config.toml
arch = "transformer"
model = "CTC audio transcriber"
dataset = "short read English sentences (LibriTTS-R)"
gain_aug_db = 10
vocab_size = 32
norm = "rmsnorm"
inner_norm = true
num_experts = 8
expert_mlp_ratio = 1
subsampling = 2
width = 128
residual_init = "none"
lr_schedule = "wsd"
decay_fraction = 0.4
warmup_steps = 340
Rows from block 7 of a small CTC audio transcriber, named by matrix and row number. Rows with one number within an expert belong to one neuron, the router's apart. Each number is 500 + 50 x the weight over its row's rms, rounded and kept within 0 to 999. All counts start at 0. Numbers have three digits each.
Before each expert's rows are labels from the 100 clips, of 14848, where the router gives the expert most weight on average: "strongest on" is what is common among them. Only what is clearly more common there than usual is listed. The data: short read English sentences (LibriTTS-R).
# router: slot weights (model.blocks.7.mlp.router.weight, 16x128, trained with AdamW), inputs 0-127
# up: expert up (model.blocks.7.mlp.up, 8x128x128), inputs 0-127
# down: expert down (model.blocks.7.mlp.down, 8x128x128, transposed), outputs 0-127

# expert 5
strongest on: the word "all"
router.10:426522330571491465483449544540488519576466488494522495527499533543547439581472532573467461422409527479537400427484541482416473426602480442523470454440503447591459506535391478448520541419547458501521528556481506510462441553428532492536524511505489516474568566579622449554486501448516509544440410517576510460517550433486488497505443483597522539543455565502536434458525456558527487483503
router.11:468481455527427526439530554547542573537424423492487500588387440542539523482566431416478535516500508454519535541476487465479448458472593422490479438475505531513458564471436545431520472566494465565514396597551491587518568549514425382529476486452510500498568494409607549550514518556475518561549474533556409499503483526444479526557477473430456548497470529433482534458501553523480476364567
up.0:519513519467613518524403532434529422443582473428451474525485436466523585493515513525497438489532469478530494575533495577483473516491568440449533507591527489522507478447397551439436465441563445552524554475457418517501498524521537461564462538547465590609453610563450532582474455465452434490458541488489487529448473537563579517500527512555579363456528503454466411521523428420505496509569
down.0:592507426441529471526497493481557489533467438530526469501480479416481522547582417582521503511430550548450462573398548576586472451492400536521458580503459496480504514485459396576514556481347425437494490567473464431541534506453427573561543492466531442500469376402504491545514478522500463562575566469569480510559463459502518444437489503453446486556545541479531534510472558463475491580501
up.1:509464466518477549455454464501412537506516566591469451370476480594472485498402430496545457395575497484491571486523434512497642531542610487514544530529505442475521555469540496549490435538597574615551433518478608427450570488432482506459451471520427534510481488476483516543429497509458530438505507522453506508524471417523477443472446461540496554444523504548558527590478469567584498499439
down.1:450430426533491526479566460483519504574462481490420493551587570400509551438515534581406520533460489442432545508498475555558479524424484429490516545484533529477420468485472546601502517479559520368454651506531465512554517454555577497508521559425544577487460413492510455483496365557500520456533513538546409415520547488532549550502592515510456444542471457476561458493568504491481551508500
up.2:510398483529548508445541437522492466494461573546508518362608499473501445500521418480527502414497546498572510492374493570463506575517466435517486412497433470471561488536545482470448540529542495599475534467537522454484479527470472585505561524609560530489555516508470504585568478445516464447434599566404509462483430544505539550407408520478485529562555542455539517502509496546411404469538
down.2:485575438501494444517555497545506546528437440429513523522555451468537411471392427530467417455563442456449518552548575497619529423514639457640481529465473522496451553525437433482498508487475486440536572533529551464495521424475516492568439574452432525575493479522540498458549459512486513561407446502519519434482545498468431466459429497527402505516547466581508521470454427604539495490505
up.3:444522377459480499526495463424530547490568495572554517591510567503501524533511511474490477432670458483609410430512468488459493467506593426539518350490511476509533485488458492490421438562461527547596536547514498476408540513529548488513495438494490586498457552506510535485435506511465479556471563476454513513564466391533456528500479578437458442533436506599530435523518466446574547465532
down.3:512513574537526461469559416656458385526536461562483501438504499496439541428494506550526500591470452606504434558546557467530476573472454460533546546490497476518442506514455396476572561504540479440558424481565507502573442427610421501473606457505459488437497503529475463510652563516493553459471476486514569511495506580514579511540533487539567471469482534493485545545508532458514482541418
up.4:571432483532505583470582539472468442489522493485466428500485485491496574650528533524578490533537484430475552395453471474542418418473503537475523475438427530483563527539482602452567546444562418436512594439492648547416541410527501469452524514420531520540496523557463461480528559514460533541503511466520497478459561455504497449391543533489513518443441540482515555536481499499395451514579
down.4:474535527589502504567406497480513519507428563515511469442557540557497459526391536477545527542531496510488494591466570480533460528447458439459523479616559535459458519460439570480363434487546508478433462543515509447495499446529510488499524392637461563531541502541442579535486473533599519380597529510541441536458484515483462515512528432454565536468432431505527463445529400405478476510514
up.5:475436429536453522444455575544481551562440536547540466561488561425457554458436604507526507508408562563397537441470463535524469500473482445517459445548523486447506468604640590504501604529516533492535547532494483575452588432514485468408523499572427507517426430519495583492473457523447573428510505515536469480446504455437571496555410545610474474482534501483489457450518523424489504488501
down.5:507434512518473570506539460429441463495594588515457538554501559509555594450531421505532480559428453536550484426466399490431438557583460624554487540487409504438515491573425565516494480498475469514505502537431536429478573541470530545497406408506501544558493522510446537511541662494473471556563528522470567443467502502566475529505508513540464443604428468517513524522492440485487442573546
up.6:505523612514422510531467492456492434474516544541581543490455455489461523566524481514448468551525421579481531489530390516429354565533596452583504467550492459471465550541452490502441466541556428372529474373469550495501553419438446471464529441561413511502589463494559505493475502573469548475493509486514423478483574575537495537520549496519501533612522451530543508597442488519453500524520
down.6:507515546494476463499488426480475506495495475596476572401551534473507498524410517457499450592486526467442561525436493458545512487523426485516571530455464514530475456466574517604555617528519501510572504628440525478440472529398578458458529509482410517521426523463451538500558532452473499558466569506441441639456588468463552487563449446484555444506491548462523498411448612420510548491527

# expert 1
strongest on: the word "he"
router.2:452558483537435437538530465480692544518543463531554478487575442506407521518472477494557427454477546513546467445464551495541536499434533521461502458517427595556495506454426565536465413454530487426528573427495557499476517433494500587394486442485448480492561488582574496479417432377494522460463460515579425457450547535506468484531425472474459459502497533443525523460520546434503463547421
router.3:482617402502571551605491564480567527404459537510564522477555471475548513521465530550542465469572510507515531544482496552417484511460528562592455551511459500551554447530434506550549404468551449455444509568485544491527484500538510504511536463480430458545455460600533520462446472493541551482541475536475478457578576447552412589372617474434505541510500542406529472431417507478576489550490
up.0:507525492516480501531522456528473387532481510552458456367465530441475521447494572557564483405499520510595547389494490543454450446466576450446470532576524474540576538591447570477408507475516591490494531463508415495569410490462579437448463499504569518538510525537535482454622524568409487557407521585516509466465526583415513535491546494469512489449518473585510480444433555542485508492481
down.0:546394513501499554495509456482556576447515521527486582609561594537567442507471465538557506483480521562458510501557538479565482532586486439598439515528526497531459448462579451489543451560500540551538396504465464542496462463512425425531548507460481453430471454577535514511473542488506532455551502448562468520471464471507546440406498491454578583572469523389472529640467492535533402479617
up.1:547499449498456524537516614445439513526500534530526558473484535478466440521451524481447467472497406524490487502532556564463495458551580498465570472488472500414599470452464506556547462525442403480399516539435533551527447517464480500532637482426482502528400422514498489501424510569508498620553465510581485501435506497538558520450325567603525531476481471521493532551442510410554522553520
down.1:446501507466593611499464486506506492390367478486509501442568475512481529468531477525490484588476564417465470577500529466516420550481569510483429425496518423498472579477547527486482593519428526534547534530545437527439554466539506502536525564593527454517486566443508534504493576510498595481480477490418458489547587528507525421507572433479435499495563602565540475434533505619497531386551
up.2:371417539410544466470414575475527513575498446467489531441466440550463476428491509507473578439485454490538595493491448571578472497506526534512467369584568504440514480495534523536509463500588433490470511499490500554497480469564532506465519466502491453510507574571520450570428419610593380492531540418492489510531511526543587552528422553473476424553556490460510570491483531548548435523444
down.2:459445513527547612598538464537482456445412527556525557517496555402524578466563486530455490522532609471557496531442517615477469485477479471521454457437415462414488517479444500484525535464460505487500497514546399477437553573530479540631503421585466538554571411544429493509554529466466428499476524567539566442473442499487466466564483475457562502420522513577469381501526520531539558527543
up.3:479566577461479434450431507417445497437462454448570423473515531550467455591518455518500546594403575482621538552517501507431529549532576503529503571466516495494520422442434453480504457421527473523448428537492554544483504519541422491567524522482509482447408467407463535492531489651514476533499482523548609521382537443523465556519472535576474518475447464490560538462494534441526549498576
down.3:549430518508565503537612424595461410434521474499514528501476479489519546470401524436501526457497487484543480512479496423434458538516443450486527426500498513385467468453531460537489477633477504442477509433422507500469571474484559457536539557478483536574442637573647567588483551504460584492499549495424499446436483502511497600463537624493506594517498516497477512514477508543516472540496
up.4:473482460484500500554521507453539464392545496497538566577549502511514489586452503432578472479472486526533524517566545544492536474437531529421538391674464519427560577522378449546471474475498497386433509528532515458485516423453420453497505503451524502542514576550443493408534472515486465474473494513513396520576520604497532509571533465515509478534498449563415574502534548481459466588407
down.4:496421515503527376449473468492496472577494545534515455514542439489515493445623427413499457486590526461472454520371448594432486502595458531615414573504538486469538477493517506520460423509499465464464560583491474495443557436536446482580446576546527481401479509517552436595458512439472477498445517546448512586428532484518549537538403541495541449413478506540491490472484540500519463571492
up.5:469494445544446501581562447476562446482493578502460470500458413465622476543486452494534443526534463370526490535474480495453463609528556533405515435523443462562542528514498490554531520532462518537518543619545464504480523478438437506523611472466460583482413443552487579512476506512443495583475444541473561444508574482473559519491509482545466535431516519511573477525563427469320522455509
down.5:557454509475579413492523481394496564455521459439535566549528495496545574553529450554521511489450481600548536459560418519483492463418481515429531452571537568484496513578465509382451542543543452463506438552552441506562551552519438476507495588455506402436575440454476490564500485462519538486544507483522508573564506496473421496491421464503448426520453461413454448427483428522519426640531
up.6:433473455445492587451483488558463552573486575434493471572470544518477508542485483436532531593426463564597475458457523464469451568563534493466437542436496510504494521537491570324638487480419537510536532517546569530497534497465445464451480517487570444453540438514511472622447417472444516453508460495524525512541539475469507519512526467521454552502487531462520528431559422550373497509612
down.6:549507457499437509492480580569498497463436500418542520468575490583537461585487506558509441494479503411426502541575461535456492483482446525572490573509490532481518450505568503573462501495465542418562525464532479407535444500533459460516495402521490491494478567468421566433521618534592467541558536366480582464527487511436561379528613494537558567464496471533409512524560560472521458527427

# expert 7
strongest on: the word "not"; the word "you"; the word "do"
router.14:393462447528537593479490471526582478448522447595599440462556476452461529460505501519527448570585535493536445496467529454485505411509606433500494529498498569609466503542506490513423584436480524530496447646507484572467513471457445481511572491521542478411560498520636543485500513464545429482434432432524467559445531535448521541485449558555497509586473554470455486542482545552574464531540
router.15:502438573459454488484480472554536483497607454543560533501529450470435494383499547483492455622608514463478442569428486449424494471480531419500454536507538500560379474465512516477464611432397498510513520556511478518502544577502427534451514430527482527367517455463597504399538456521446438533565490473544475510548574546447521535534438411516442486562471504426525525511500517574544521494477
up.0:506584505432475525481482548549418500466548547535427521455528503431460477462475480465525522505613431450466604526551465584506479466493519477459483583550477461456436475547407520544402489546562544540590527489384583426566522523491558538454474486482587601610519476572472459478459576490349486452511499478554521551476418508564443513560501533511469463524490469490412467503425487526540495460513
down.0:490539483537635544439504467470566468479549469455494475536522556454476513603622490540466518539457585452491524515522512556436472583543542432497515486577564504595525586448519462502501534530510541489469546582510550573447638612426451468536489508512447489484478518433554457494517445467491489496584451482456421534464488528511521394475560522528552513557607492469566500551500456460557611558541
up.1:497480433411464525477540462529486552606452443567559546513526399502493625471522508541464456463403488541516499592598480487441487549514520495499372566533597532571413475527501467512482587535457491566496551516384473363453478564487498497475507550518465555457499480497501439473542485537481612496453479465500533502530528468537456494491547520487524644485506468534458488472517472497546393436434
down.1:482475515477463412475510465540528449477523540466463395554545527566510422543460508484482563492451499465488513434485421482489524512449545500492463463550535440372474485470550506477490554495464514443472471562497495563467503522470515541477483526555516407636544530547482519450503439470564530440550506476480455514615444532433529523547468571629437332543484422410440503476498585395554542569478
up.2:500504590493460605481419436569517412478459559533551551513516464514522571601532377494538478613508404459475489488499447447488507523491504500446583503535527514420481393550494495501504516476547526590576395436502487597470530573524475528500526568411408488499526555505464436438535527419470470510546426534509564431503463430467548556504487526481456570435513548449505577491416529449477528541521
down.2:393535471529565451441484510538494461525564497466498508514585499447573445453420529563598504536453580443487525544552541467535547514417431559502544515437492485467535570502441506516497594579442561466484564520517443527474466492549496610606529456459489480523461473510520499465399496315533488528537552447465511573432523456442467436421449418539467514518521515436586476515525591507462498509490
up.3:571568500533409479496488469573602430517564451433517434546478451443468484526419453487418551551552493508550480588546490524443560469456509483478497510582475543485513445539554411425532492523593439485391492589579471508489469519470472485407490561552542421544578495495502551545508512592538472474496514502482529466468526528500515368513551353476523444565578464484490462504514432583491555490448
down.3:525495532483535528464483527442457533484523557556506477494540537559512497470493515512481361477457550429522502447457565427573482525622517472436445395477501440422518546498470547544534539570508514496532508489488455507449434374547513431511534565518496564499568530484534485489386488479532526494490566502478540514455441497492489570469418599514542541470353610471497350508454567569512475580518
up.4:601507471522441529463486516509454592458480546460455532621442441526485522482479524466571453452419452509505441458475560459428542569455459615585497548476462448570493547444422499546444603473550444476530470508497571442531620509492555588442592471567449558516497496502513498472456457493466502561452609485540502472577468511502422514508481454435502555475433504520499423615475483452516539470427
down.4:488551532492504476455456394511517436584489390455458585459469515560478434527462447517474505490558570523513431608581497576526497588410465513512626486631532526450512539491540450521476521490508501514465594430477448551467432483435502495410472463510520538533532413473470531534541507463592497537525546592523506399473546502473540452492499520521551501543468546588431426397492499440520506442558
up.5:495506482511532500509523513537514503498405474525493504449400475569467553572537479402405520460536510581559475397440458503553470579413471453498459567501567561503512488497521489464548514518518537447401473545458515478558536533529466574498553426390407525550578493593522480578517507511407478443548370600533553442567534543494464582440516495501509439509372502580511472518488465489496479549506
down.5:456505488466527547501469500472443516517606499484500425527490497461458453519453578556541507576468487478534462590505496577552576600544412512467486486511472484502504441470402526578465496467549550571561412466520504551590487519590615503551502521508560502456391466512487581384452554604529507564475546471463412513487471605466515412496521575477423539438512552370487512504496530515514504518528
up.6:479517555574532576400432387548482435483571563472525472530462573503470555553483497458543475508572527509542446484505529627490473433398534485400482409558449490489512516494445559478515556470433452548413567513486529523490499423475517440573515433450595513551441494457504454568495519461494401451517578548501463443582453476484572472479439534462396506582526546522473605490540519519517505529545
down.6:615531510490448411554554490534432423528503448547500548493523474499490492633481495405586602401548519425536569480451450421501515490559419520534507524534630605578509511459522559460434533461501570491469464487434542523491524541525394439461406507562508520433526609532521540414512542507434491550448495501502495482547560563506448549488508497429576505505505478526545501508496449553462467474531