Rows from block 3 of a small CTC audio transcriber, named by matrix and row number. Rows with one number within an expert belong to one neuron, the router's apart. Each number is 500 + 50 x the weight over its row's rms, rounded and kept within 0 to 999. All counts start at 0. Numbers have three digits each.
Before each expert's rows are labels from the 100 clips, of 14848, where the router gives the expert most weight on average: "loudest band" is the band of the loudest frequency at the time of the peak. Only what is clearly more common there than usual is listed. The data: short read English sentences (LibriTTS-R).
# router: slot weights (model.blocks.3.mlp.router.weight, 16x128, trained with AdamW), inputs 0-127
# up: expert up (model.blocks.3.mlp.up, 8x128x128), inputs 0-127
# down: expert down (model.blocks.3.mlp.down, 8x128x128, transposed), outputs 0-127

# expert 5
loudest band: 4000 to 8000 Hz
router.10:461491415588536474525502503487552527478485543446549506577462566558550579490543521479577452519475498511468501445520534470544529397517476418592534498424468441443507538488488541399494500416576427524474536544525558522438513509520494430526478527543453489457580553513558456520422536493575460576451531465551532593536486535349535466535431481597555619598546503492582503515598505473459516491511
router.11:532544546578535535524558498524490478482480577454552489578532501526528611527543512459613457494429487552485508483494527433549566508499529413577530554447442469506510560470487516488464497476560453501490548540538473548486448533526513537530483557532455447426548441472594449450472415519562398585506541465606494539463462519360515498584411410525561606541535539545570530542578554484438559497453
up.5:476485537400517513451451485557475497506548484537473483518444471450527543559538494493463467576504554402432532499481416401534586458462478607489541499538558582631486559514527533489534483396467567548526534528520536487498541527447462488500481541543527515487517438564565484408571487511454481470463538591479603461417505544466436612556428477483483518528412549458468481511415430481535385419537
down.5:573470436479539563504501531470518464435432513529488551429503522510583530458506495594536489428565455526572583524442572601502455451495513558502549447429590439452493400452555502467505496571545549473541504497509440513525566500583491571409499422492446518539435535524488471491555491479562474497533505437475565498547489490637551375497584501523486517471497455405410579506451517607548541525515
up.6:515547498516564465477486481617546551373471501565459511541469426515448513504495532411439517495521449536452523568526593570499509582575567569516511427518462442510509435473520521586492519483541563484484490513454490470543512462473432451473406475500505553533530447500406548485409543542605429465536481533564521480456517469554547543614369449521499581512515414401508479428496500514473404527466
down.6:558501559550533475504485532507444489494504556503462528526551576500543445491514575491449543481553415561595526438463447562572524506482384485417455531514543483397502507485470486441593481548492608502428488494473501521463497517529515644509506483454527520474477477483521434420601414503363531543479521490478518571501513511434521589427509447553478537400456504590516525608510470442573545463439
up.7:521589419554540494530466581422454510490439462544489569502444495475561530430427471514383518444528462492469434394426502535467502564547627546474492515538461540563495533527447554595530507555516536480486431488478527529478541532510506519480485554430508418456533513468474435510455506505475492461431528455477554423506521544526532522482553498489619455431579549464479665392542521472455449513595
down.7:529562493449432484437509536518520430505496438489473444521530462508422445500537585536513500439480496531384466528535425515560537579489426316460623447553558538502505434465522460451564493536527434479518481545560494426594412432447499501500365484503519532461497491546521455423538508523459535493465526565457512583539436509482572486521526580570429475480421495472459513499500472451487575461559
up.8:428466548507459479516502402545507492599474455504575557441530641486488570430558509517562509421503490513418573409480458434483530476455539429432553503480513418499559396604500593488539458518467534455550588553448574530502527469518520458423482499506453496540496537453444524493440546480392509459494513534549431482431564489512520479437520654468513457485516494507424467543492531566503531558540
down.8:501520440390528489528432474513535465436515624394465520414480361545508512420465458501569485556434470444500449473556484525458487603541527494525444501471467506521545526424489398461505543536582439500384528515449462520540540533475485428518487466531500517433575507507486595483548525504506442426520473465433533503522453446542493409614425482534543525514564494474545519464543485499553536418387
up.9:488485502602517497490406442524481559508531569539487542591533553480486425533545572540498473421425504632534511533433489518612505517464426386495498460563539456481488435492487505461478549488429548536546453610408517554467409516528536421487565519543554518503361479401493559566514487471541468481558517467519446505540451491506474524474398504442488482505490507499417517593463476568433564517501
down.9:480537540512477571470580446498449458574491503389437501507555561480488546560448450526464589415512554463505503505589555410504466501540537481451493510448477541471512483492578561505478379623560581546515530558635444509500490531486525485500494448499492550508469419587639547478477508529516519564504404511511426532498494480537474534490431560542578438505546449485585480476423491532561404498514

# expert 2
loudest band: 250 to 500 Hz
router.4:452558540561568511521562536609582485462527502536561610509554487451498540457518582410486490523537491497486454586446580513481484569368548546550539461493436538584497514422482542528491551552520512480533508519515531518506454499604467559413538485504453521426559363475549534489514443480462515524577476513550429524505502555520541535480366477500454555571512477514595527507580535481394461473465
router.5:472522316543526548544479534518476522549502433491562573525529493515535456466510546546431431481482575450473487538541541457488434459523534501552470487467582515638465528499496441487522525450547495559510414543478575604475423438459448474518513477485510581460637550587614558562521597452537528521506465533539511580540536525505476535531482516550504554625491512443544452477522462525520437492517
up.5:516529477536531577566494461525500531495448483546556449416469480602515488492486517546472592499460424637474470541527415404547545472531513513445538555446455443520504489500486522434445476597451501518466511509500449524470494532505356536482600432389429552597583460482526477508507512461436602461515460439488599558507518546408473489482487461452545459542549491468432527509464532584555569443528
down.5:506420513469514428504462553498462476490479493463504483513489468476497589536573423420475503412489536537500541435464504478515436562484550479528445486609511459452506497523552429547523498502494557456556516494454521538529568482476545458468513348505509387515472637480540480427530401574462400603510460519563462455518415531503535567438593510532518530488422415578427514528494459408532475571534
up.6:531494529452441510490527409397523518454456542504414449489542467505473477546565450615448436548534444506444468548455534539557509512514475520454518585539470528454411427394515450512503471526538577513537577490452523499577514412447565507486487450584595500455455394549557539487474562572477404595598436473460545525545473459464481464482494472565575522520549459493480545407491578555459478542538
down.6:436475548539484403493474496467465531579513529445573527493512459474465483513532547507510568487499557494635496434508403474489554512496514484557506508582536515536413447442413520448475489509487500421471354474434445449502505515492480546578481469415454547551420574538500500459536495420475582437567478506593571461404546542595450535466456559518469511449540592419523477502469571540593478528542
up.7:525478426506450574427435457454533362541506478585553502489483575565500568639462493522495524445469453518497483533399454522542561482492489515464385490421525457462538521510539595480455557501508523469389518584546423454507594443523558437517473458544512560525660513478468458472494524542510599509542533507531444449465592486516556434514532494480486492496452474498454532498519494480417465565462
down.7:554419469552527499473558490590529495391445454506514514452510563534505525428551482391490421538492527519519505572484492534490550522549490442491514462449487480380451469556428469431455579540480501586571450508512449543546422486503502510457437479528468455409491462479507483398498453553431568462486556469469462483477423499524546493432345559516559492597494463514485384408571504569444502530537
up.8:545517528506482494434483550544455476500535529494474558455447436380441624541462521508620479476413473521438451480485432460524567399476483418424432413515506537551494508572492519403494547527539597527432566501550512565446548525524474471479437525471497546531462537547572537521496495522478390531512487555479488454542493399449582451541504482556532524478523483517564510457683542506453498482490
down.8:509545475432437551539527404396488547496510487482539482528545533538612490528564491459474473543421562395472560390523489560527454510515435501487461496533468448526445528439481510409482472486482481425574494496407532456520485509517495534525510464537496478441523372461494446510555517437541492494500571499532430514390418470606538475487406568458590480477423449440522495524451411500502643515476
up.9:487554523478442504487530427488479568550537523453499499590518430651541500475541497495573544366445482455569594528493607528504533465355425445362460446447532480529484460474503482528505504568532568465453489494535511533410489534508548536505501509499546482508505526600376419489547510450503466492519484433529498482500462479533565467520543570468487472550489449455532436549592486490507491576402
down.9:610485449529518524392534464511525491516503542409439488421466557371464578467490453469523543548461508557492490469530394544558524486559526527394580544561544491608510407498541526512505614430451584538500511554485455483559554504575486481550491505556457485496566452517521625470507565486456471453415449535494464556542466551520524556477516444507475549543552476504573453568449479479454414494454

# expert 0
loudest band: 250 to 500 Hz
router.0:494553522587545511496541479532504501494431459475550552535578435493486546519499573517508441454432418617465573523485555535454536511470537569531454483441521514499514560521453497476430531406510514420495566446591548516461441516512496450454443535423435564344521519461506508409596487431500541479526509483624518527455444491464515385535446513509418532527524574463531508483578472495521508469369
router.1:485538423534560543517536548575551511494495532431515562520542483502442464501453512471520429458488568571436567589523456548479499508494486577541466504508480497518591458518379455562494470498526496432448452436524534477540456518588518565573551557527401484544479493555508598589511597548617580499532533584579554438582544524571449493450524534479485435509557521458518516481437506538595447558411
up.5:459444537513494519477585547496472438616514398495420502447508484633417576595463490525530500533512452507563589520540391455435476525470588585522493500609523488463468499503618461574515545463410437482502485536452425493448476525585485438491514538485498512445467533482543545475465484470468521490427498466512523592471546510516466539534575467561461510499477469428495521455544451490411398598507
down.5:517496468519431428405426389465399422439533536510590499556560546487516438512557474459582574463530598572555550490491440486605471476478542508510516430463450452548464449464428488516577510588524459515508424489551495479549408513432501456481470533493522519538545480506492546518512422503525463452580502493462501619543430478517475503489416569499493557578441537522538502456523583504504359511540
up.6:486636531542510492449471504466458535522485491571420491551606470465527533516450452433500493524465476493431487500434518487510584495463462512500448553434584425483483548459438539503485508474522461499430565512524542443493574616400473538590588483490481441528420501536487528432508362564560479548410523423417550539581544499530474576442496574575543493545424557566495504500495476511519453417479
down.6:464504496323486551544643551533566453505497440410536439497496583455445520464517572482467504491609445551462546417515538518439551433523482504509516539476485437551465459489595487509549487566522439529528484502417568544539500516579455529536462519433475444492459533551466489507529505552493516494441460459555485468466445498617487477471501540447473550549503435457460404392516497399520557410466
up.7:477505499616507571487456523578463427492541545552404435450443583533482425522409551484598485426513420497476517487461556539478537525469541508575517498499557466565486435528532385570526424473533555485431455512505537546515496438442490440543451469541480518477546468501461535537483609571525431533418580491484490625468474488444502490539480473531440610420524459535531476533474597458446433459542
down.7:530530426482540441429485444459501435528549408505456480484460472554442544509509499540482495512481564506508463612489452509484525680531536537463538491537427563520437519550404610418499599494418559545487524541583475439478434508460526544503450509519495521569486460493548499505435507515509471470575418514417441437484487485598546530586485641524431528556549524481454480444492473493556549442484
up.8:536549472505552419478459451391458574496524517427442435551413495550580491459459498496483537515419535544533490556524600383559518507545483538473535505455499607479524501576528545435454405458558447529522519639485453505531429526461522477553416476482534445520566519578493509522506466485441503543490506554457569493488403470374472502519490467482558581539456379515535568492540524437482518562524
down.8:531489544489578472438488506508481566531458449567421538553535438521573596471524553592447485509545549504559379557464506535538511461576500414556595409592424501489469481447481478591441563462548430490475444469473550507506489545524445523437490574492568436452570567485552508491495475554571506472597460504458429496550522588565522504515554552521491574438409530517586462530510483418478548479476
up.9:532478523542485590511475524462428487393550537590523626524622459546510507565521560509456397492513587416470575448477605494547533532455546474502360493481467494408499518498485457474519451510430474500525470618457478507569481474588525490477535466588411552444466396524457470511492468498547550572459471558548460486502525449514519527500492499495421481583458572464455491483464485480452422519541
down.9:514456507464434490487518569500595458497483408424461474448505557588518430472419505546525574474465478490450447595583524530417490496618465428542468586479535556522559498522560536495584555409581540470471491495521495534505585501427559537468598494390603541541492482488552427488559497453484452444503547492441493516572474509580473586529452453568564514519528545533534435474542530441533510561466

# expert 7
loudest band: 250 to 500 Hz
router.14:513639455553481555443544577550502572517494549563564437530550498393582510478453524559574435479518586478549432482505545524563528539573500508476510513504512504543546583464529496486567468484612508466496444545497500564491459571508455566468533422561461595456596487582553556552555467548514511549513428505482408476495513487503543623458518481525449571527436524485557453428515559556488442556557
router.15:498445503441477569548471527567513550563519358534564576527542473468460566555549555507520434464521530409543516454579559499586546474468475532536418532515509560558540561527487370474527601557519471427515465505544521558474438589469466570417582502595527475495481493536524518478596546581512454477567500505549543525479549516524506548479523475483379518514435572474493545403510547524432510493559
up.5:640469481502480550513466454555476502475531533554454494540504568486438475493601523528526537556491496585512518503517526442591477529547527575445515509458494519560497492596515472493458535552517526424514507358511547450571483566469473531456517549476452495473450481551543458502544478572413565510482450450565535449484551488422563502470442539446371421368439542482539531393518380491463534480436
down.5:466505553495524525482552355518516509451562442575571476413489547557569479559468520487424537507425511474521438462444455541464527465528395509536519529547507571506574543432509508459573535502430544465493601526523496580469478490462457518523466570518486407656485455523513561522517491427503486579535492473557452566424491575551571507521460467537519511571578523480567447615556495468502513513397
up.6:386526480436444570471514428517511490453419589506498555533466552491459451489448522495517530551494493473520426468474523462480533568480357529461556531553504567533532524555518514474555467477537522536487548476374491480567552443575545440468470462506514449465485565434432619502491439507449465489461531577465575468491523415611569529440524584503431526416509508576594506468428480460600503545524
down.6:507419428547566499415397502466431487464600412541465642528423513516480470498565501525511487474495548593618461514569488454458413540540517389506440520474556476535442511525514521541424543508518506419575461556559497482562442574509471554548520590521466560499489464479573492465487511524557497440596448460474519527531491593442505448511523404468535476513512587498466445514550560555502502476441
up.7:457465484542524547448528593528493432450509420545482561471519444528462474472468478371541466528537506444502491455514460495469480390483498468481445600500556528563596569504500478552518491448472451518423555589587541502570648466448435463503522576479496527528490536527558583546559529615415476514515410463481474521518512537504491507436441529532467452588396444498458511508559390520513503489433
down.7:488539427516458395583477471588426539518519456532486500515519482535506516515500560558475539374500481507554546564504599491491576515552516553563539460549445602552456466516535443440560435499425476521418457340453522535576435421522489522578440513534478462526454470417455441494426442510498575510537548551474501594479466407487513478591551514531481514479533523460523496508562582554487423493497
up.8:603511516506563508496496527493505529583459499522542452528491537458468502502416536471500542440557525439473525525557531439579499522521458540447524513614535467516529493475560515498439486558513479479536468536515483556481555461565418444449534451494484554550485449524586539544513560494432480446475357425519384448474475543510506484535467489519516476460457391619576521371510424574478571498338
down.8:481569453543451553564567597425511471489510546532456520507509544563573499505592491565520552440487522498555456473499510536551421505477550469460514590408503467568515601510456567430494571437540532508412603483430545512495473473493475556515512521531471425452475451490426496587399458443488466623489585526422510516561433433486475528450533427490551536539469536434484478570608516431505470531556
up.9:426470382547502475514462583439526497513554468353569589512478471415453591438439505438517563535507555554435476552555495529532525440549460555575475439524594435522477490443478522527569431469499541545521479513483427514454455481497459430492513539516513549523530454517489469546394466569525485452438493559386490540442438498531500470663503493572498534516464533516565523430589497531494498516520
down.9:504505517578555492534487475562552492498531523555461448420510539575574455534543462508477445399443503500564542528388458563523489512401404571339512546488537550459563467513541585494419550593489511465449539477384484560542478482550409468483483580490432533536510454434519480454553468475503487544501547604605544519528421566537483569508497544447548530500455478436511499533486486458548520457502